Weights of a small CTC audio transcriber.
Model: 10.3M parameters, log mel input, arch crnn, norm batchnorm, activation leaky_relu, depths [1, 1, 1, 1], widths [192, 240, 288, 368], rnn gru.
Rows from block 5, named by matrix and row number. Each number is 128 + 24 x the weight over its row's rms, rounded and kept within 0 to 255. All counts start at 0. Numbers have three digits each. After the name is the row's rms in percent of the matrix's.
# weight_ih_l0: GRU input weights (gates r, z, n stacked) (model.rnn.1.rnn.weight_ih_l0, 768x512), inputs 342-511
weight_ih_l0.505 097:096150125115142137130197162146137094109074098126163117130099161121083149089129110105116102091123116124134105176131114153096119136130124118113157143109125140158131134102153142112115105119131155130131125121094157124130098131090114098143158103129128113121123099157126151104112137119113141112134109166111168147142155113131122157136102085167098109133164121134165132151072154129152112140156092130125116127114147095134154157150113162087106118129141117125094155150141127172117108120151154072120150111125132133101142151
weight_ih_l0.506 098:087098124113155104163149160158123130115170100132104131162104103130132141107124089137153093121103162167147155107142093097144105121115149131149131138111097132142098121166116118100156131149155109108164138146081151127142159143100144114142141127168091112142132100142137141152146105124092155112141127166124112105164104119160142117135145169168126127112124160167103089137128164106145124109112117142112170134148111102163151167132129132131139106191162114123103096095100148096134100123159099116117123106152117148118100123
weight_ih_l0.507 105:167149115110119154139137119121101177162134110135113122161171144161185179125121076155131113095131134140103122164135106152104091126129126148100154124143096105119094137161151090166144162092129154115119136148085116093181107100118130161113172139147139132135141108136140100148141164124135104152128102108092129125162103122108094094163149130139137113106133119113100142090094173174145160107159142130083127104111184069092142105141090113135108129146113120097125096085095134162110143137145158169124091056155170112114137099
weight_ih_l0.508 100:113134149162148130163124112087133115140093152127184148107081191125130147129123139112135155107185118133166153122118078149117119120096129155167130116100142123136088084129148117117170089129182110131173126118141110149137114145105101099174139107115106119165136107142136134128161124161130164104146105092161122147135129166121129120104119112152150155128147134124113153117110121106119161129093137124147154158126110145139151124166141130101093123147108137119141105130145130136168132165123115097126170109148146149092148171
weight_ih_l0.509 108:088122115090127151161101163152119106112150135145128153103130175132108117120120176093125144100127112132133076138096105120101152146107177193114146145149109143157125155141098174109104112084118137174122166147125133146184116103145122110077160122137122136087124148104109151135151093126125147123104142151122129152165130131158113142117104136141162160145107112108113143135093129118159100156119121120138111150116147085098095108108168136121128114121109163131114128124116104102102107160123093151100117117149133139121142158
weight_ih_l0.510 103:127117158129090094128128106103105121122116161107119136171096091135139112101120119148095144095126108170146157117091138152129160160155167154121096106155119142097154147132131135077153157086139175140096106114114182119127134113155113104158087145129174142093132102134168103153148165148139107107131156149159138178118150107128073159099110096134146102155139122139133093149132148094184156159152099074097167123106137110115149118109135120129139129143145147105168109098116129152109130111136132120118154159166134107129147115
weight_ih_l0.511 097:117140130124074117101102115083096115150149139089113142117096098104106168111096150099102151136133131112095120161149147114111171102136127118127151149167103104108125150147142131124112106174128167101085108180145163132101111132132160127174116112122141164115085134122159150132104130098120078132132112157115101125125150141116138092117157108143108123136179154160114120129112105107112104118132176144105120113095146098113164110127106155095127137082129111162115164084152158128142109145137140078178109104103120092112168160
weight_ih_l0.512 100:160136131097102103118153134116145096157127133118089139093115110164111129100089159130136138149138160097097128170112168159125142164115154134088152078145133133108171114141154119129123117163121106102108138122097167146098120146114119096123071094092111185098109147155132104121148119123141113117131148090106080144134148125149131109098113117124112089089111107144162084098099127132184141132141092105165098111154116134148162137087119088109106149139114153107158129117154141107143127141155098170120102139116126157101118095
weight_ih_l0.513 096:121093118163141123091142096132140136147165177155114148149086102157103105107134104109156078117110097112142122131130108112100118149101148139134095154145136119112122122099180115093107141141076141165142150099112091116111118103090102168134095159160165123169145102141104153169122126148084149147167161107117123146181146169148134101084092168122107153107126145103157129144150148147167152133119121135155094156092153099113156095134108106165143126103123113126112090179124105109114161108126164143139137100115101092092075086
weight_ih_l0.514 104:123127120183098110119112142103111161094118106119104135126118126172098145095098114122136139116132111124128114136144125125177117105126097110118148133131138139130156144163118110094141085113126106114090113145076093086093141124107120119164104139114130152147166148121125099100100145121148147111087112112139105114162092129106101137102139117088124121150141135107133113128101099106148071104168118126120117163132169116136140175124128143126140127154130079165117133164124116148077142128101133142118119137155115128181109138
weight_ih_l0.515 096:127117096152142107145108121126177144104133167148121107141150101160119135124114091124130124159154144152139150151090096130169122143143128163144105151130155127120120166118135130091118136174138099140099097141120101141133109129137098112158149134121152104135163102132104100159113119161119165125137129117110148157085150159150136115165110081085117123157118151131131101127124135161146095067173137103151153127180142133119133134112150143112117134139126109135148079099121106154112093105108141170143159093103133100137114097
weight_ih_l0.516 101:120171140112150133121118116100104121095165111112125090105123133128118151137152120134145085106131090108135153158156134134097107081101117147111131120109120119165151141137112114160158171139151118111134144176087087108115162119112124112089106151142147118118176168133154144177165102153152080134099120152154130173121127107151104154139174154119152089151149152116172164098108183098088100164148142142142089112104134150106119127130117157108150140143101134112149101162142133146107139108088098138118117111148096105131084151
weight_ih_l0.517 101:116123131113103147130109158125101116100177113130125141176163152092122097101113107131185148116117100115143163162090123163159120127129166151097103122147132150108148127111118147143140132110114111109119150108136102134154139131102133131096118140102125095106118117135150117125145122161142106111160151143113110150109153098143125140153149101175132128141115150079124093127078127126146127155113095123107104145145139140124153120103105159119148138140169109138123094109098161135077111090137114127083126155132115144129108146
weight_ih_l0.518 099:104105173127146170108160123125120147103142121130161133143107127134097134127154085112122162157169088150112093117149150104178120112179096154141125152142122163147105156172109130137171134168116113128114125106138151131129128132129108067128120101136095150086093117147079119147141130131147130097146099111104103117144126136169168121154153156162149129122111097120155142160096143095151134100195154127141168142150166135117145134162090133143119156095102147071156117088110109092141116136084115086104170146168115138105105096
weight_ih_l0.519 098:143157087108135137126112105089118084150131110113103162102128159100166101104110123155125159110162116120168079136166095151183130094113126092104148108092148112149128155130170087121137115133100149169148147146132172087123118120145117127124090120114164100103150104140116092113138148095152156142153144121134103107107156146117133158170119110087148151090125108093125155131125149122088081129154105135157106110143092130139157130126134168136120147089141140173101109124129162144149134118093108096136132100104158131149131144
weight_ih_l0.520 098:113106157121098123143111090132146103101097106127151128095159133125146097098082168128111144109187097131129082120162146150147148134157139106112125168085127143128153134169099140134136128112121146122147141116108089129147138170119110106106132101134088136153127132072151168117116149091125116143121098095154117082073161072090133160136121082107090164117114115122108142088146151153132137108117145149149096163109153151076127113137124084104190110143134117118168147153112146113135117119111093169142128147167116108132134142
weight_ih_l0.521 094:092126145146128118109157104155148113172158118116150141122099125095108155127159151138154133161112077145125105098110150086161096139106138144132145113104104121145123143159136123165142119126101148111178132131123110079174184106064117120147108114104129095167123158120127130150148114114098148142159151113157147109156157085122156132101122110136150099142158114084148109114092096170145119155086127121156133101104135144142174097118119115116104152142137096162130140125094138087174165138137094152114158117126125119140165144
weight_ih_l0.522 096:155088109114158144119130109150139169101126163139173102123093087147141123147141109124131102137162098131140159147169112142112100154110137120135128133108153101129164135117098134111163104131121088105101162140178116146095128124135161155123142096113110141108126104142126088109156118098142108134164144084147129139107123145098162088137115154105098132154118158162132113159134158117094157122168114125141140115096172147120145135145127153095171091146172149145117124093156136108146142162089116107117132105114101149123146133
weight_ih_l0.523 100:098168131108153131126176090123104104130111147124153158107149136126138146113159111139170146145126118141150140135087081088129105147171140084159123152101154153147117148121128135135105133114145144161118112133092110167142141151123140095152106145135103104099118101140147175116169162149142133132089101124119148142141119116105119139159150121133152131158124151121157138169108098132134138131138160150125156128123111124113107131112122136109132114167083099162123120162131116116093155095157138154116112142092108156151110132
weight_ih_l0.524 098:118112156129136089127157133154140123113116136138149103148126097080134114112144149131120129093094106110173092090096160089178136108143089124106132093137149130118147139156100121120112098143122138191148130166099090155101144154135118147140131078106143123113170134108125118165149119136096094102089100133144134111100159112133170104140158160147140150122160099142122125115160152158140151121105121168135108140109132147154140165139098133130161155163128144153099106098112126150153118118095162090154128155120116132145114109
weight_ih_l0.525 098:113093129143099138161087149135096181129116136153107154126095168133145116159151147106140168106148104118163149163095092125114094167146111142133092077159120089154160135078131138112134087121117142106140118129151105103117132148152129121142128164152116151114132096105117079122104114119154133077087150094110123143169102153128180086115109118148152099080127128132081108149101133132135103113144138125130085142088122145176081119091127172107133115118132154115118170092144157097148163124136127105168127130169112111123134112
weight_ih_l0.526 102:126114080159116120132128097153136159142139090172128115126107103155138123121119097111145124165104170125144089147139151130115143160106161163129146161109099126137159131160145159137146094101168152123152154196157112125123147114159118151117099147099127119144151097095145111165155108148107112130143090136123145115144147109146097098092105092178130084131081139112181100132144139111128093144166102141124114151119133107117178112128150104128091155099104146164099120114122116119103152111092105111125153170178141114138134100
weight_ih_l0.527 096:097103118159139147151159126174159135160151117142097112150136125122137171160149148100159118109110143148102099108075112129102102185105165130148131153129154119096137106141112138131093171119147132142153149122136136136118144158101122162166087110154115130134128158096129080152141183136169146150124103144086135152147117101110091097182094133139116115104122119119145170125136163135124123133168131116121138116140108144106149146151107148167070158099067151170090102123121156151161151130151137097149088130170088089144165143
weight_ih_l0.528 103:104143109154132137119128124139148153089151138102100146157132123137174130126121055107151150100167118152133122127142144109143098080130117153119079060124111132115117159143145126135140164128144141144104086168101115101102155140121099097164090159102094140161123115095111110166132129133095127154119114172113156128096087102145114149095097097133126147109102146097117127148111115147162143126123118102161116162146110149104148133143146140092169133164117094123134118103151177137090110129122122156144151142111141127129114161
weight_ih_l0.529 097:118134144178134139120144121114152156165141136114179177115160144154136152098156085173102133157108126087107130122125159112103114147129099167125063142112161145115130100107080120098137101113080124150143110105093160118147141159094110115127099094123106112136086101170164106106107118156122117145152137107101127137111109125157135128147161167144107133156153116147100109113107108127130127135103080158160142105099085128163143124105090150115139156130126112148134126153124149122146125137161134113135162155163156079158108115
weight_ih_l0.530 097:153156103117137077155121148147109136162119098080094162161142171145094080092120104111084117141117069112126101160115153145101098163147119127158152078169160096156147114084135121086129154143161119108136111114165153142169107126133127112144141077138127157114095149102105071139118087146131101100124104120127116113145118115086121160136172165115143111117091100171110150182138174144118137135135109152114110126136161163153147146099132118131151117156100116096096167162134132115115103147132144146106164137122166156109106133
weight_ih_l0.531 097:082137157104130148151120170112160149139110140121089093099135141152164088138096183151117108134162189149143147097094137120159154152126150109099127131091094147108127080149120162168118087156142156108153157108147141155159123118122131147152170142136136122127119132142123099119176098141103149107141118099118096131096097101147117141121117096130130165111093098141114112115102154082124117114136146160092117155144099132175143119153134108122142162089112099140131104134165158098158094136175105137101142118128128101143162123
weight_ih_l0.532 097:080153176104133083089104155118133125146154161137181163117131102122163159109141128125116117075169182104148105129060127111126164151123127126153149121123069165158155151150138124103136077095101107128154168153159124151072145092135134118144106136129103134094105141113149143102132119138119118124103107109140143089122141149122134099122124141124130090098106134110112175159134095141147126111166140111099145099092148123116105078126151135125156149119168151156114102148084125127153106128083125136169127133097117157147152103
weight_ih_l0.533 093:126128113123091115132090140098155116159159125177134111132131128142128098135095128111155104134125107135158139154124076144160131125147100100101148136154139093095134097093146146176120125098131124122087134147127161134173099117144125139122144111101133147135076139130127144158111115112142132175079159099139096106117162112134152172098100106072111117158115106130146132146134150150117127108095103143071113099124094090125119126107120185110146121121133166152119125116080154113155114120138086149097134107141131103117163131
weight_ih_l0.534 101:129160117104171107143156123162148098158128147152108152113100141082116088120077158148170115150152133115134096133095152114136127123109124152154107176121128099148158154080142152142089146089126136149156137116121129090166157105086089150120145157150108158077101098132100173146109130146075109136143118137116111148095158122171154119109091127087122124066098115117093136141135145136153165144106182142133138101139100119125124137124127161110115104103125098147117144136152135134115126133134123129156147114129130130101112094
weight_ih_l0.535 095:144079127115123104129099160121133115119099107096134103119111131119144157094161087182145113110154148134128141160097145156168121144125093086182080145116091155132129112136134159089152100127156151177082139103109154115142120086101140146162125153122137123152174160113101095157096124112153155110101127132135147145127146128099121159114162091121121076153107149155126149150120121148109142082150101146118169144130123093170118124154149106151154124111125164140084165170087110125114133157166150116089167163163164098159117112
weight_ih_l0.536 098:136131109151134143115109144095113132089139142104127149170126150114146148119086091126129153150102090158128137132110143146153117125133115099102144142140152145121105134153150103140136149124170154139138112148068088128138128171152159158163131130106134162190093109105128114159115116144151164119142133178133132124125100102169132130124149130152148142119104166118114130130154104111117145100127117139153107138144137149133099146135149130129136103116159110103102094145104127168132115142133115103110136156117114110114150103
weight_ih_l0.537 098:132130101169129146099110160130124171116144128105159125143174094093148096151124119147163118066103129091157114104164127164097116123130124113193133169129112088123134126164157153113135161104131115165160150123140156107087173147140137135114152144101165147116148132109181167133164135101117148129145120129160159114115157118168154129129124152145123110126106139102155155147089154112113116090151175113132121099096107153132119127105132139130132174137147155115136147097130137107099102144106127140142153153138086115118090161
weight_ih_l0.538 100:128126122168100162163158112147082174151143109112112121092083119144107162122123116150079163109148113122108127129158162133149079138145092129088100100155110156130067146141080114116175076172105130144106157113129163142094153144155145159134123157128121090129111102113079144138173143133129158121148143100127109129129154127140108124103130087124152156115121113094127155143159158103178150087145105102094097140154140106139135090138104110110137146086142160113168175118168122104095091140136118131184162126145076110131166115
weight_ih_l0.539 091:154113151127123101131166157130109100165097154119089115141150109126135110122159145146125143141111099113149172128146107087151094116104143095169129138111144093147121143127088120095145129146161149097144122142099123163146110085173158105138150128135099131151179113102154124119102129083136113137146166132093121109151129145089144121102112096124142116146157161143134123086114120109100135102139130116116125162175100115077083133160119164081138099086118134128128118138098137122123078132125103120154115151101106103085131138
weight_ih_l0.540 095:148132159116144154104162122125131162119156100127095146154132094116095107131142111092142131170171131151109120127090192086128126126081114115101101122077074087139104095094126127144138124137147135157100123147136153140139101128116112104127125129106144136177128152116157155085151190174153085127141112139098124162126108146112131092145159086138134131128127160077142183142138138126144075096146115159135122120107097130102164134128131178172108146116105129106111125119142149085127104114150162093117108081120144157099150096
weight_ih_l0.541 099:102110099129088157072133088135162095135167129175132145123119117136107107111165151159118144115149135143135141141071113131107132094115152123107119138154148177095092139108149147163124161126102089115106115135140091161094126119146180150127163096130126101137113133132148159106141103149143096107126090079121157156110136131139154101168150160091177124109136130123129100111160084094148092179116094086107126128104162127133125142135156134167110099144121124112113111118092138136114139120127149122101160089112124099119121155
weight_ih_l0.542 101:139127103092103185129106097123118144150104154118094107149113158108138135150132157171117169155131089096112105116136162117098080121103085145138148179127130140160104125106138088128115129094140150105152121119108133114157149113186134133129150109152111173113099152125113130144097097107123159112141131150141107116132138170168169100147162149092121118129152127096144174103090145127143114152119110118094095135140156158148182157123121169085100151173120152095138155110131158162134144134168131089118122142158084133154106115
weight_ih_l0.543 096:113133116178150087087141098094120115155164149118088100145179163133128158158086164138135150100156112169127127116149158114147098111137116147148115089104138107131107147151157113146134160116182140143149163087110161107122144149148129136126121137133096129129145152104146165123152163089127099134119132122092126121101118150139098125161101126128089162171119112148094130150117112113134109086131136105146115147095146122143155087151155121164130123142127152102159146137105129126127145088095183114094150094118123111170110100
weight_ih_l0.544 101:094109165102169088148130176155111124145131099161161126124114120127099107165127160141112105157107108084155123161072142149094134115112130147146125124139125146125108104143145096167122122122087092164135120122143124096161119154126124101153103137148132149135136132150121175170058131127165094106129099139096125162107119146172134149113140171120111171153176144136172098130107091153141167185111148151111162112119147119115168103106143150150110118091140133081151104179127091107141126134143073139140139115100114143087084125
weight_ih_l0.545 098:160119128093130116113128113082159109150123112116141129124125156132161113093138139128095146102161148109155118168147138129121123164164141128150172124141159186146151143125085106107140165129147082151110167138142154145122170143141077107154107101131094139127129168161122144144121124134149097141092148112136128147114136160142098146185156149101113109135121146100158120141127140131109093098107092151112157082088158155135161100112113149149120144150145114112125142092146128082113156107160139127108120133128146125170124122
weight_ih_l0.546 101:127117103114168113143088140150138123084093116084128159153097139154137174144103110160139146097146063137109114126117097121156099142128140119089135165145150127155133126120152130106120144162127117156076103132119136140118127157137101139120105109147167130151094120128113111082109086102150120182163118107157078123107126135117113106120111162090167107155149137113143103101102174167107147156106106093106095077112167160108183124146166164131172158139099136121161130128140110136170122157073134106105115098134180158122160149
weight_ih_l0.547 095:100142101148090110143169110123131154121110109150107127132153117151154166127167135118126093121101140112159099110119137086129097125120098111150158155128075106090113098114125150107133136180106106103143161181115146151095154084173142147115149135112134149153124144152120149155132105116159104133127155168142123143098116160152127145116104172153171174084107115081149116149158156089135143118126157131126159097114123146129142129114141143126110153110106113087092106101143100138134083109101098103145113146130112132112168099
weight_ih_l0.548 097:123124154077155106092140159159123127133127130154122153096127111163101144113128114139115117130163093138133150150154179107127123161102120140100179112085142090143078180149159137166103148092119107111126093134106132140149103137088142125117108152115152142116159105173158118102109118125160140150104090113135136112106103138131091145119148161115112088112125126126149102085149098138148134161087176130111114124138097159113114173105105145097086126133142167110065144161166140150149141117162153108095117124128164115134146094
weight_ih_l0.549 095:154128125119134109138136142120149110169146144151137146129155126124171104100118129152109150104097118154139148138142164103125113152182094160130115156090132125091148080101159112130089119170158186106117096139105115103115115096146142099137142112159153119107122145161175135099151132110113127119120132105103170094154080126106139103165129145106132160106140148129122130162176106122100108117145103135150161096151094163092089086144154111140167109101134123104120098118127099161128109129133146134145139143093153112178163121
weight_ih_l0.550 096:130088130106094110087128099091106124118165126116125149170143093125136152090121118118162167102167150122097126149132137127095123117112159109136171105168120139133153136104104132089141129074097123142115101104128136172139144146149116137164126144131153133096133091133110146108164090115087111084131126144108113145142091148157135139129169179101131154108149081163113120161102137134152117150127144105097099150131099083093133108108150172171154144151155122094138162165087160107151149137162151134095114157146147162143119151
weight_ih_l0.551 093:152104165101158128149169111115090091104167162153163111122099143153094089157166138114122099159164118107101153092117128121114146099163138117170127134150104158110144164134185128102101129081162177137167101134158106150099133135134103121113118151107162114093114143130127163131146129106099153096096120169116140123158149138131088143151123122141097150153120113117165119110161126163129109075151116137118104155164140153136127117150119098139163106159143143138092086145106166133159158153153088090157129102127091106140151122
weight_ih_l0.552 102:148094106133135106151139137105105105133137101142149153137145133104104109155121104118146125153131099155104115112110149133105140110129092117166117122124148108108128123105175100120158116093106169126091126173171094132173173124099116146087144099140141119122135093107095126162099117141137118118140132139102169143103122147120105151118119122122154117109139141134104115095130137129134142097121126128126133130133099102095142129138129126146146149126143084125105120158150107137115113147120129107153136108159130142109144119
weight_ih_l0.553 096:123148131162110137105101141130157095101136119088159149089163123176160124133138171129147103104090137155163123130154143110137131124148152117093093137169109161110129085125146116134098091118104125140103163116134172151119112124126157159151152122101110140111112114100117100135106105150136168146115159111131139120168139171137094112145120136131119143122122119164116113131149151137098130117140135134136101112122133127138127138158141182147093089156151168139160138119156115160113098115172144146125130164094133160160137124
weight_ih_l0.554 096:080110109104152159123132160167169159145145143142113107123112136109110099177097128096122107114127163170117158126134143097114115118111140084084123113131133128116121113109171127123100099108095143114151157138114102089101154137100104163095130162123157150141145163105098092158093136107101152139108132133108161097159157161175095160137144138094159127149151170094114110149084140133125136117116136137115124118093141155101155112170123089174138151146135103124123129151128117084089118119162171124124152156100110093163166144
weight_ih_l0.555 098:133097109137135092125149119138114153170095155105095137121089140103145095135130109084150166179166117121137140172110149105117135120083109117151129123133116137127110128095141125111105107139145149140137150102117142156116153162121137158122115129168143102122132121135115105153167159156104154116103138108120146126137108150141124154104085130123151093115135130093161150125148154102102103099136134132135143113156146132081093128142092145147168107112117074113090162098136109126151092107111095132169105126119103120130098180
weight_ih_l0.556 099:115147155117134135112147166145105084132141107134170127129124124114104177115137130164124124127125138133107119134119116146151156159123146120140148139136140136112171165115112083087094103125136081148131151128126096158149154124131140160083121160154114104131171109108151129095113110163149128141099158096156136139122099074101154069128132144098126116128147077130103146131205133091109121097137137166162137120151100130090130132128105131147145111127136146115136140190094153164125144142092120112152164115119126112127133115
weight_ih_l0.557 096:153147124103090158154123110136146111110170099100136111140150131157162112141132160115140088100121155161134108095140128142110126158122117144141128132109142132161149114151133104122123134098098155097121108108167147141094170105149119144123128095100116126153117117111089094148106128165130151146108126141140114114109128169147153123138081140135155162124145136122097147099095134095169108185129154127103136168105145149098120098113081143182139130140119134143114166140078093099156111141115111104174106122143151128168147113
weight_ih_l0.558 101:097112088145116156160096114141133128130149120119142127148119107165116125159110168161132120126137141125113129162105107123139152159137111131110134174117152146098116111095122087143106135108111138081153129130099139122165124111135097146135076062124104159085128160132088122138144129103097165151111086115148155096132129093174175128114085111126118152104149112146117118101152152128152109155151112098160102166093123123163151179141100120114087163157077143114143122150110102110106150144123066137160176132113143091126152144
weight_ih_l0.559 096:172117114153083093116122091112144167142137104104120105131152089157136113103152095176105115095120109092100148105167131106098140178097136120092148114114154145155125089153121113112127136103118123121178139118123160110136146127097182131101117101107122150164147117180125158125140089122158148088165135115139155098149139137164163153160106148148140167116132169122080136104145119119137125111136130116114130114109093140112124093098161180136102098116119107128133116096145095133094147125101110126162154114114103117147124148
weight_ih_l0.560 100:086108174150148130137150194140150099130136119113127141146110122158103084111125125133136104124083176103174103115145112150126148139121133143156101127129128081115107142149176156114124135160138095072140104116098100142151084108116108113106095166156133127155109146145144088139120108127140157163164139132191154154152135153124104157069161110123153117171128151134134102136159084155145115129148093143136167150111113121094126113136158127143144121176144127106125112135161157106125177148098133121119111174126117143108129155
weight_ih_l0.561 100:133141136163147141116113148105146136109120122105141157158130105095110153103103161120140110176159115137138101129135139144094132099166115164129097113081099133151112129176153102104150098157148118130095134161123084086150157147124090166144118130090164096175101102101107165154097135171137125096127133166107096110141142094112108094142132118158143125092142131116148106154126131162155128164151147141126160158090112105172124127146138117076146088114080108157111131121146125118106148117121151128092126170093161152064156127
weight_ih_l0.562 098:124151155091091119132105147140156106129139088109166091092124140160110154139097141145134095175126146130101165131163117174157136131128122146111146100159134131102125124129097142125141143142069137138147146094126115154107107171158131108114162086126096129135106092182131131150165150101108136158128172149106107117090151104126160169082146112152102126167156121172132114101116145105159135096106147146156126135119117151170156103143132102168179093116098173153097132116153137131115097134099122133153141162113147156128121138
weight_ih_l0.563 100:133140137122137164134147131106121100163132149103114125086137110130109086120131094140109109134139154139127114200147135160163165151146159145153144109141112103106119112124104121170128144159113152147133129099149124147108166158128140102094150153155125131134107155123166161090161110107159130138136084114130148099134130138094154109125108117145108172099118100114128134148105077116119134133138150088119087086075141122102093122086151109104139114104133166131132165160148099112140127150168143123165133115128121138129137165
weight_ih_l0.564 099:143139086162139151140148172118145135113130109140124159161150097175131152172132148153100139115142107114117115108096144092111144129155116092120136163144132131087175139108087137137137117122104153116157088106134130155125101101125108098109156152155112094124142109122130111121089103154179118115094139135120111105157096139153124121124168144101125124142143097139132102106151108115160135181145102125143100100125104161112100162084082100123142158144149145108111139164105142113132141157135125110122159119107166082116132115
weight_ih_l0.565 096:159149115126144146158123145156117127125146114156139106119120108144132148117107131097091138089130183129137176119096106123153093133085093182136091166136163143096110107119120125100151152111147146150128135140160135096112110114099138151136080125099086107157130108122127158162090151175130126147131133106125168129088147129116126154142114115145184149133120117112166144168143155126100116147128095134099137151117127088134170112167115115151114108106109163130137130116170129163167154079134158134139109150159087142115143152
weight_ih_l0.566 093:135172098155159132096094119124146137094078154096121115153124144144153155167101149093108133098104117163156116169107163124134113104140096124122103171154123144117096136099136174114107125147107127127127151168093145099074156116136127103104155096092105129089169126138150130138106144108150125128158151126105111139142092097155067158107150131121097119086151171098131129163094114176090126131191118122147153133101135162141104152104146127108126139144113127134136144084117136107087127147135115109088108116158109130159137126
weight_ih_l0.567 099:114137145085128131118122123157154162134145140117129118101132117098137103107154172193144133120130109110111155119123142144101122137138139148169156153126142118093134102113137132143142144150115140138116123123090128132110113166129114147133121163096092124140129091105145151172141159132077158125148111135173130111138158159098141100138140082137112109137156100094144161161117147176094160110120114132152099099157144133089117096107155151119136084101144147117142104142132177155094156143125167122106135139110094102134133137
weight_ih_l0.568 096:129101087125154147094152127101102116115119131140097123100087144133116113125121115102152101170142177138144122090134126165114159154157092161109138103130111171118101138152091143096137152140130087118110095149166175153149143126125111170136125114091108101113105083114142090126118146174102168133095116101104110107096110162101132100122103089150103141152127142116156125180141115108157173107153117132142112153119097139111136142099140106159159138100111126137084112138116087102111133114144090147140111135150115156165147098
weight_ih_l0.569 095:112127151115078158129119139150126147162138108120118157108160123142157107151093144171132142172135138085138106153136132106146142156146154143088134112169140155097113122141096095145117090147083140120119115124112181141111141132106130130140139164106090108098151151181183114068097097088092121125112098113090151126123124118165161097124120102129125164160131116162156161141151116099118084122114111118112139155114103133118126131140103096175125117149139147149124171150139158126150165115121087114162090075116089109110116119
weight_ih_l0.570 097:120130109168150130142145132094099110150147137141099154135105117155107116147147151119129117119103097112164126140100116132136114105113147144145098163154162078113093104132097111146174134159110081161141142141150114133134107153148127116149124120162171100121124139162125123145118154155140131135122129098132111142090109167140118140171119128146137117154160132087109114159087139143139150113135144142158194099129185146163129137133143146117130184169144118134097144147101140125147111134148143070163145145154108114141158109
weight_ih_l0.571 097:125122137131146174124127102123122131167088148110152147133151147101143103130146177123094112146150168117181109124161131176127119172145165114114133100120146167113115141106132125108160097153113083089104136170095113122153138141110125108156168089154093094157100100107125144096097099137148136134144154112160132110135097155157132154159155120142144100134154129149119132155118113106082159092157129166146093144162089164147098137116143132101178100179096175151139114130135147096141117141137155156125124113096162098116155149
weight_ih_l0.572 097:104156140156137123143185108162081142159139085187144156138140128123148096116109141095080154128155097110093154164106116119084125111141143134165146100157142100146156156131172125126084119123151144144143105150124148159111171071079106141119156102096108149090140088112144100172149144120147145122110150160134105135119145095073121130115143160127152146154092115093157108097123129157118112143144140109151118130176136120116151145135100100120137117122170121170123131113140149100138119111121170137152101149183130122121131143
weight_ih_l0.573 098:143119123102119119123159129132157130117117112118117138127135097142161156168098091101098180128106091127112125080129150099136141142142129090133156088166134091128119141118125105121122103098113119085146104147108118170162089158094091097158092160123110129131139167116093150153094150151094163117146122103145092101119133160201141133128116110114131093126144123093126081130121150162151118131147104139147114123142167133102106132129115099114149132142100136100139148151118105146157130155137120119094126131081149100143136186
weight_ih_l0.574 096:107103173135152138187179125161170160134107137132160135118126104133072139126128126121140116122126184091100089118138141086147127156093124099155104100110173096120114108161133145108121095127146147112148164100129132158129155145131113146109102115109165145105079098129164142119130132073131112123122093169118155167163151155103121147096096106157092122143116132143153109125146099160143118124158159110165179092157065129146091116141134139093134144119074136155107135141133101105107146136161106101092152134102104132111084126
weight_ih_l0.575 101:111132130101084107129107133123137117116181090093137138138103119113161120137095111129133108115137137140156145087148108132098165121141095150132108110105108123108157109087163133126109112143161095126156123162135100113172107110060146083174118083120170098141125151167146140184140091098104139163118124136156138150156156123151094071171152139143119127102104108134086099062121187102121081141112136127139101141158111179128123113118139130103131128157123123111132112094146178167150090108144112123125134147143124081136118121
weight_ih_l0.576 098:124113158140145110140117131105078138094160140107143118095079152122088115152175094146095117111128115162113136141144078144145169117165161090162124162148152101162126150134178141109158162113112101145157143154140104111141094132171104152158179164141138125119157149120094106171167163093120130168153140161101169100124087151123085120158124153118169143095114155140144134124138130169145121115158161159115094186176096104119104161148095148097130112120102150131092156091117110154141168144103103128124145137140178098122125131
weight_ih_l0.577 097:147099121126110169108164134094122112136122110130145139160108140162113147151141109152152162136104060096148156135097171149124109119127115127164106145105120134128107137146118145125154136126092141114166135104124139108096164127130117092150149134102092130096139121110113099136093144157102126107126106165140101087101103113125118141125121142094101081069105140121150114089104161131162163126141177138157155111161173121116160140119158127146096123145157080140125162103150135109120153128166098124163178085125088085149135138
weight_ih_l0.578 098:161120126182115104129117135103100103130098142161111144111094125139106093153114179119160143168136148122145137130079086134167174093121181105134146127159149123142128110112159136102138110161141111139145126116115164160135101166149144098097126110148132162117140134153089159120124111191096115158151135179124144113144110177140125128074156073146115136149109100127130130156144086153118160136116154129171119138148152133097141119130158152124097166176130085095158171139095142108121137092100097105062122147123105121138134128
weight_ih_l0.579 096:145143113121125096118133093138092107117141107128142142114125108105092126096093158115126098102102118155107117100122108167103128152109163101148147127134154107164115091116136135152099107142192107142159125153161081135103136099105107103107163144166161150151088154095143109105099103136145107100104147150114105127146119111149088153148142118116120169101109127094126105105128156132090147159119153145131142171112100142133130128154142133146133167143114166154116097091158121112133170119088163144155189116135117103146119147
weight_ih_l0.580 093:102110110093140157149115114109117143151103124134097126097156098132138140139121173146162113129133133089138130118091100186145131099168118105110163100093149163116165146093133147097115144142126143120126094153094149112149132123110124131123089123144094121141102136156151167129167155109140116121108183098121135122147113179145133142121119156097148106090150124127073137121119128085141115112109084124121089141089166079158115156142095110093076171114137139091155143126107104144167141117147140140089118100112148104117106102
weight_ih_l0.581 095:164116120144128121136090142116128148091090103105142132088095121147140126130139148062148138119128140116112151137152124139154159107136091140140141113111147084095123118128183102106124174183166129126136070125130182176122121074144127107143129092119139146137122133122104122093140114178141108158114121106105159101129158094089117111148138138085136137136129123118142137117120155084140163144137099107106089171088136146151129110109087101133091151091098148107132139154118104130144129130125145103107112128124133112126134139
weight_ih_l0.582 102:143152159136073144154160167144103091145140103116084146132113139105147139124166134169132162108083106118119146117091109119130127106094142128129171161090182110156107110173118113126169127093123106076079141119117152110117148155120147121108168144122135112103133090142115116095190092123117153110121114136106092089154138152118104133111083103137179118105141159191079100120113151169104081122158095122183124129154084128136167153108145172077139130156161142120144109151123140138115132111110141101102140126152143112098177136
weight_ih_l0.583 094:127078079120136125106141159112140135143143144118089090088129133141125134161145164140148163158102149146095128113093182128165116134113163119137121077117115131156146124103100142103132116152163149179095114129139142136128160102141137131086082136149143122146168152100112149112141084108149127165120109150165087160156122153144106083125090140118149118114170136178129125122123141115136109083114123112140167150157122078133167156084164117155117127140106157137148136088139089157093119143144149091144082134146137117117119090
weight_ih_l0.584 101:149112127102132147138118142156173160115123118106153138105181139099091117084097107157129127096107135133130153099161129123107103159085089114152127120109068108132088090153151112156111122105137131133103163158104110132099128158135095123108112125105109144122136127089111114163135162105140120109107104151136130131137163097134124147159143123134163108115149086129126106138114105130116102111093122154129124158104111096139111116109123123141134130136141156098175120110089120124149119136146128115156146154150113124157156134
weight_ih_l0.585 101:112105155129149089107131140095129111090103118112125169101133150131160138127095114145151109156152144153112158171129101131120174143175162110113165175119101120157109088144116099131112149107146121156142102163140129132132110136139145119116135100118122143130126123089107099137163110125173131097084123131109170127151110094151148085154107152148093084110127157149138135133130135087098080114107157102160130128098133099130100131107116114086132146103101124095173130122154133085144074104097151073092151132150166102148145095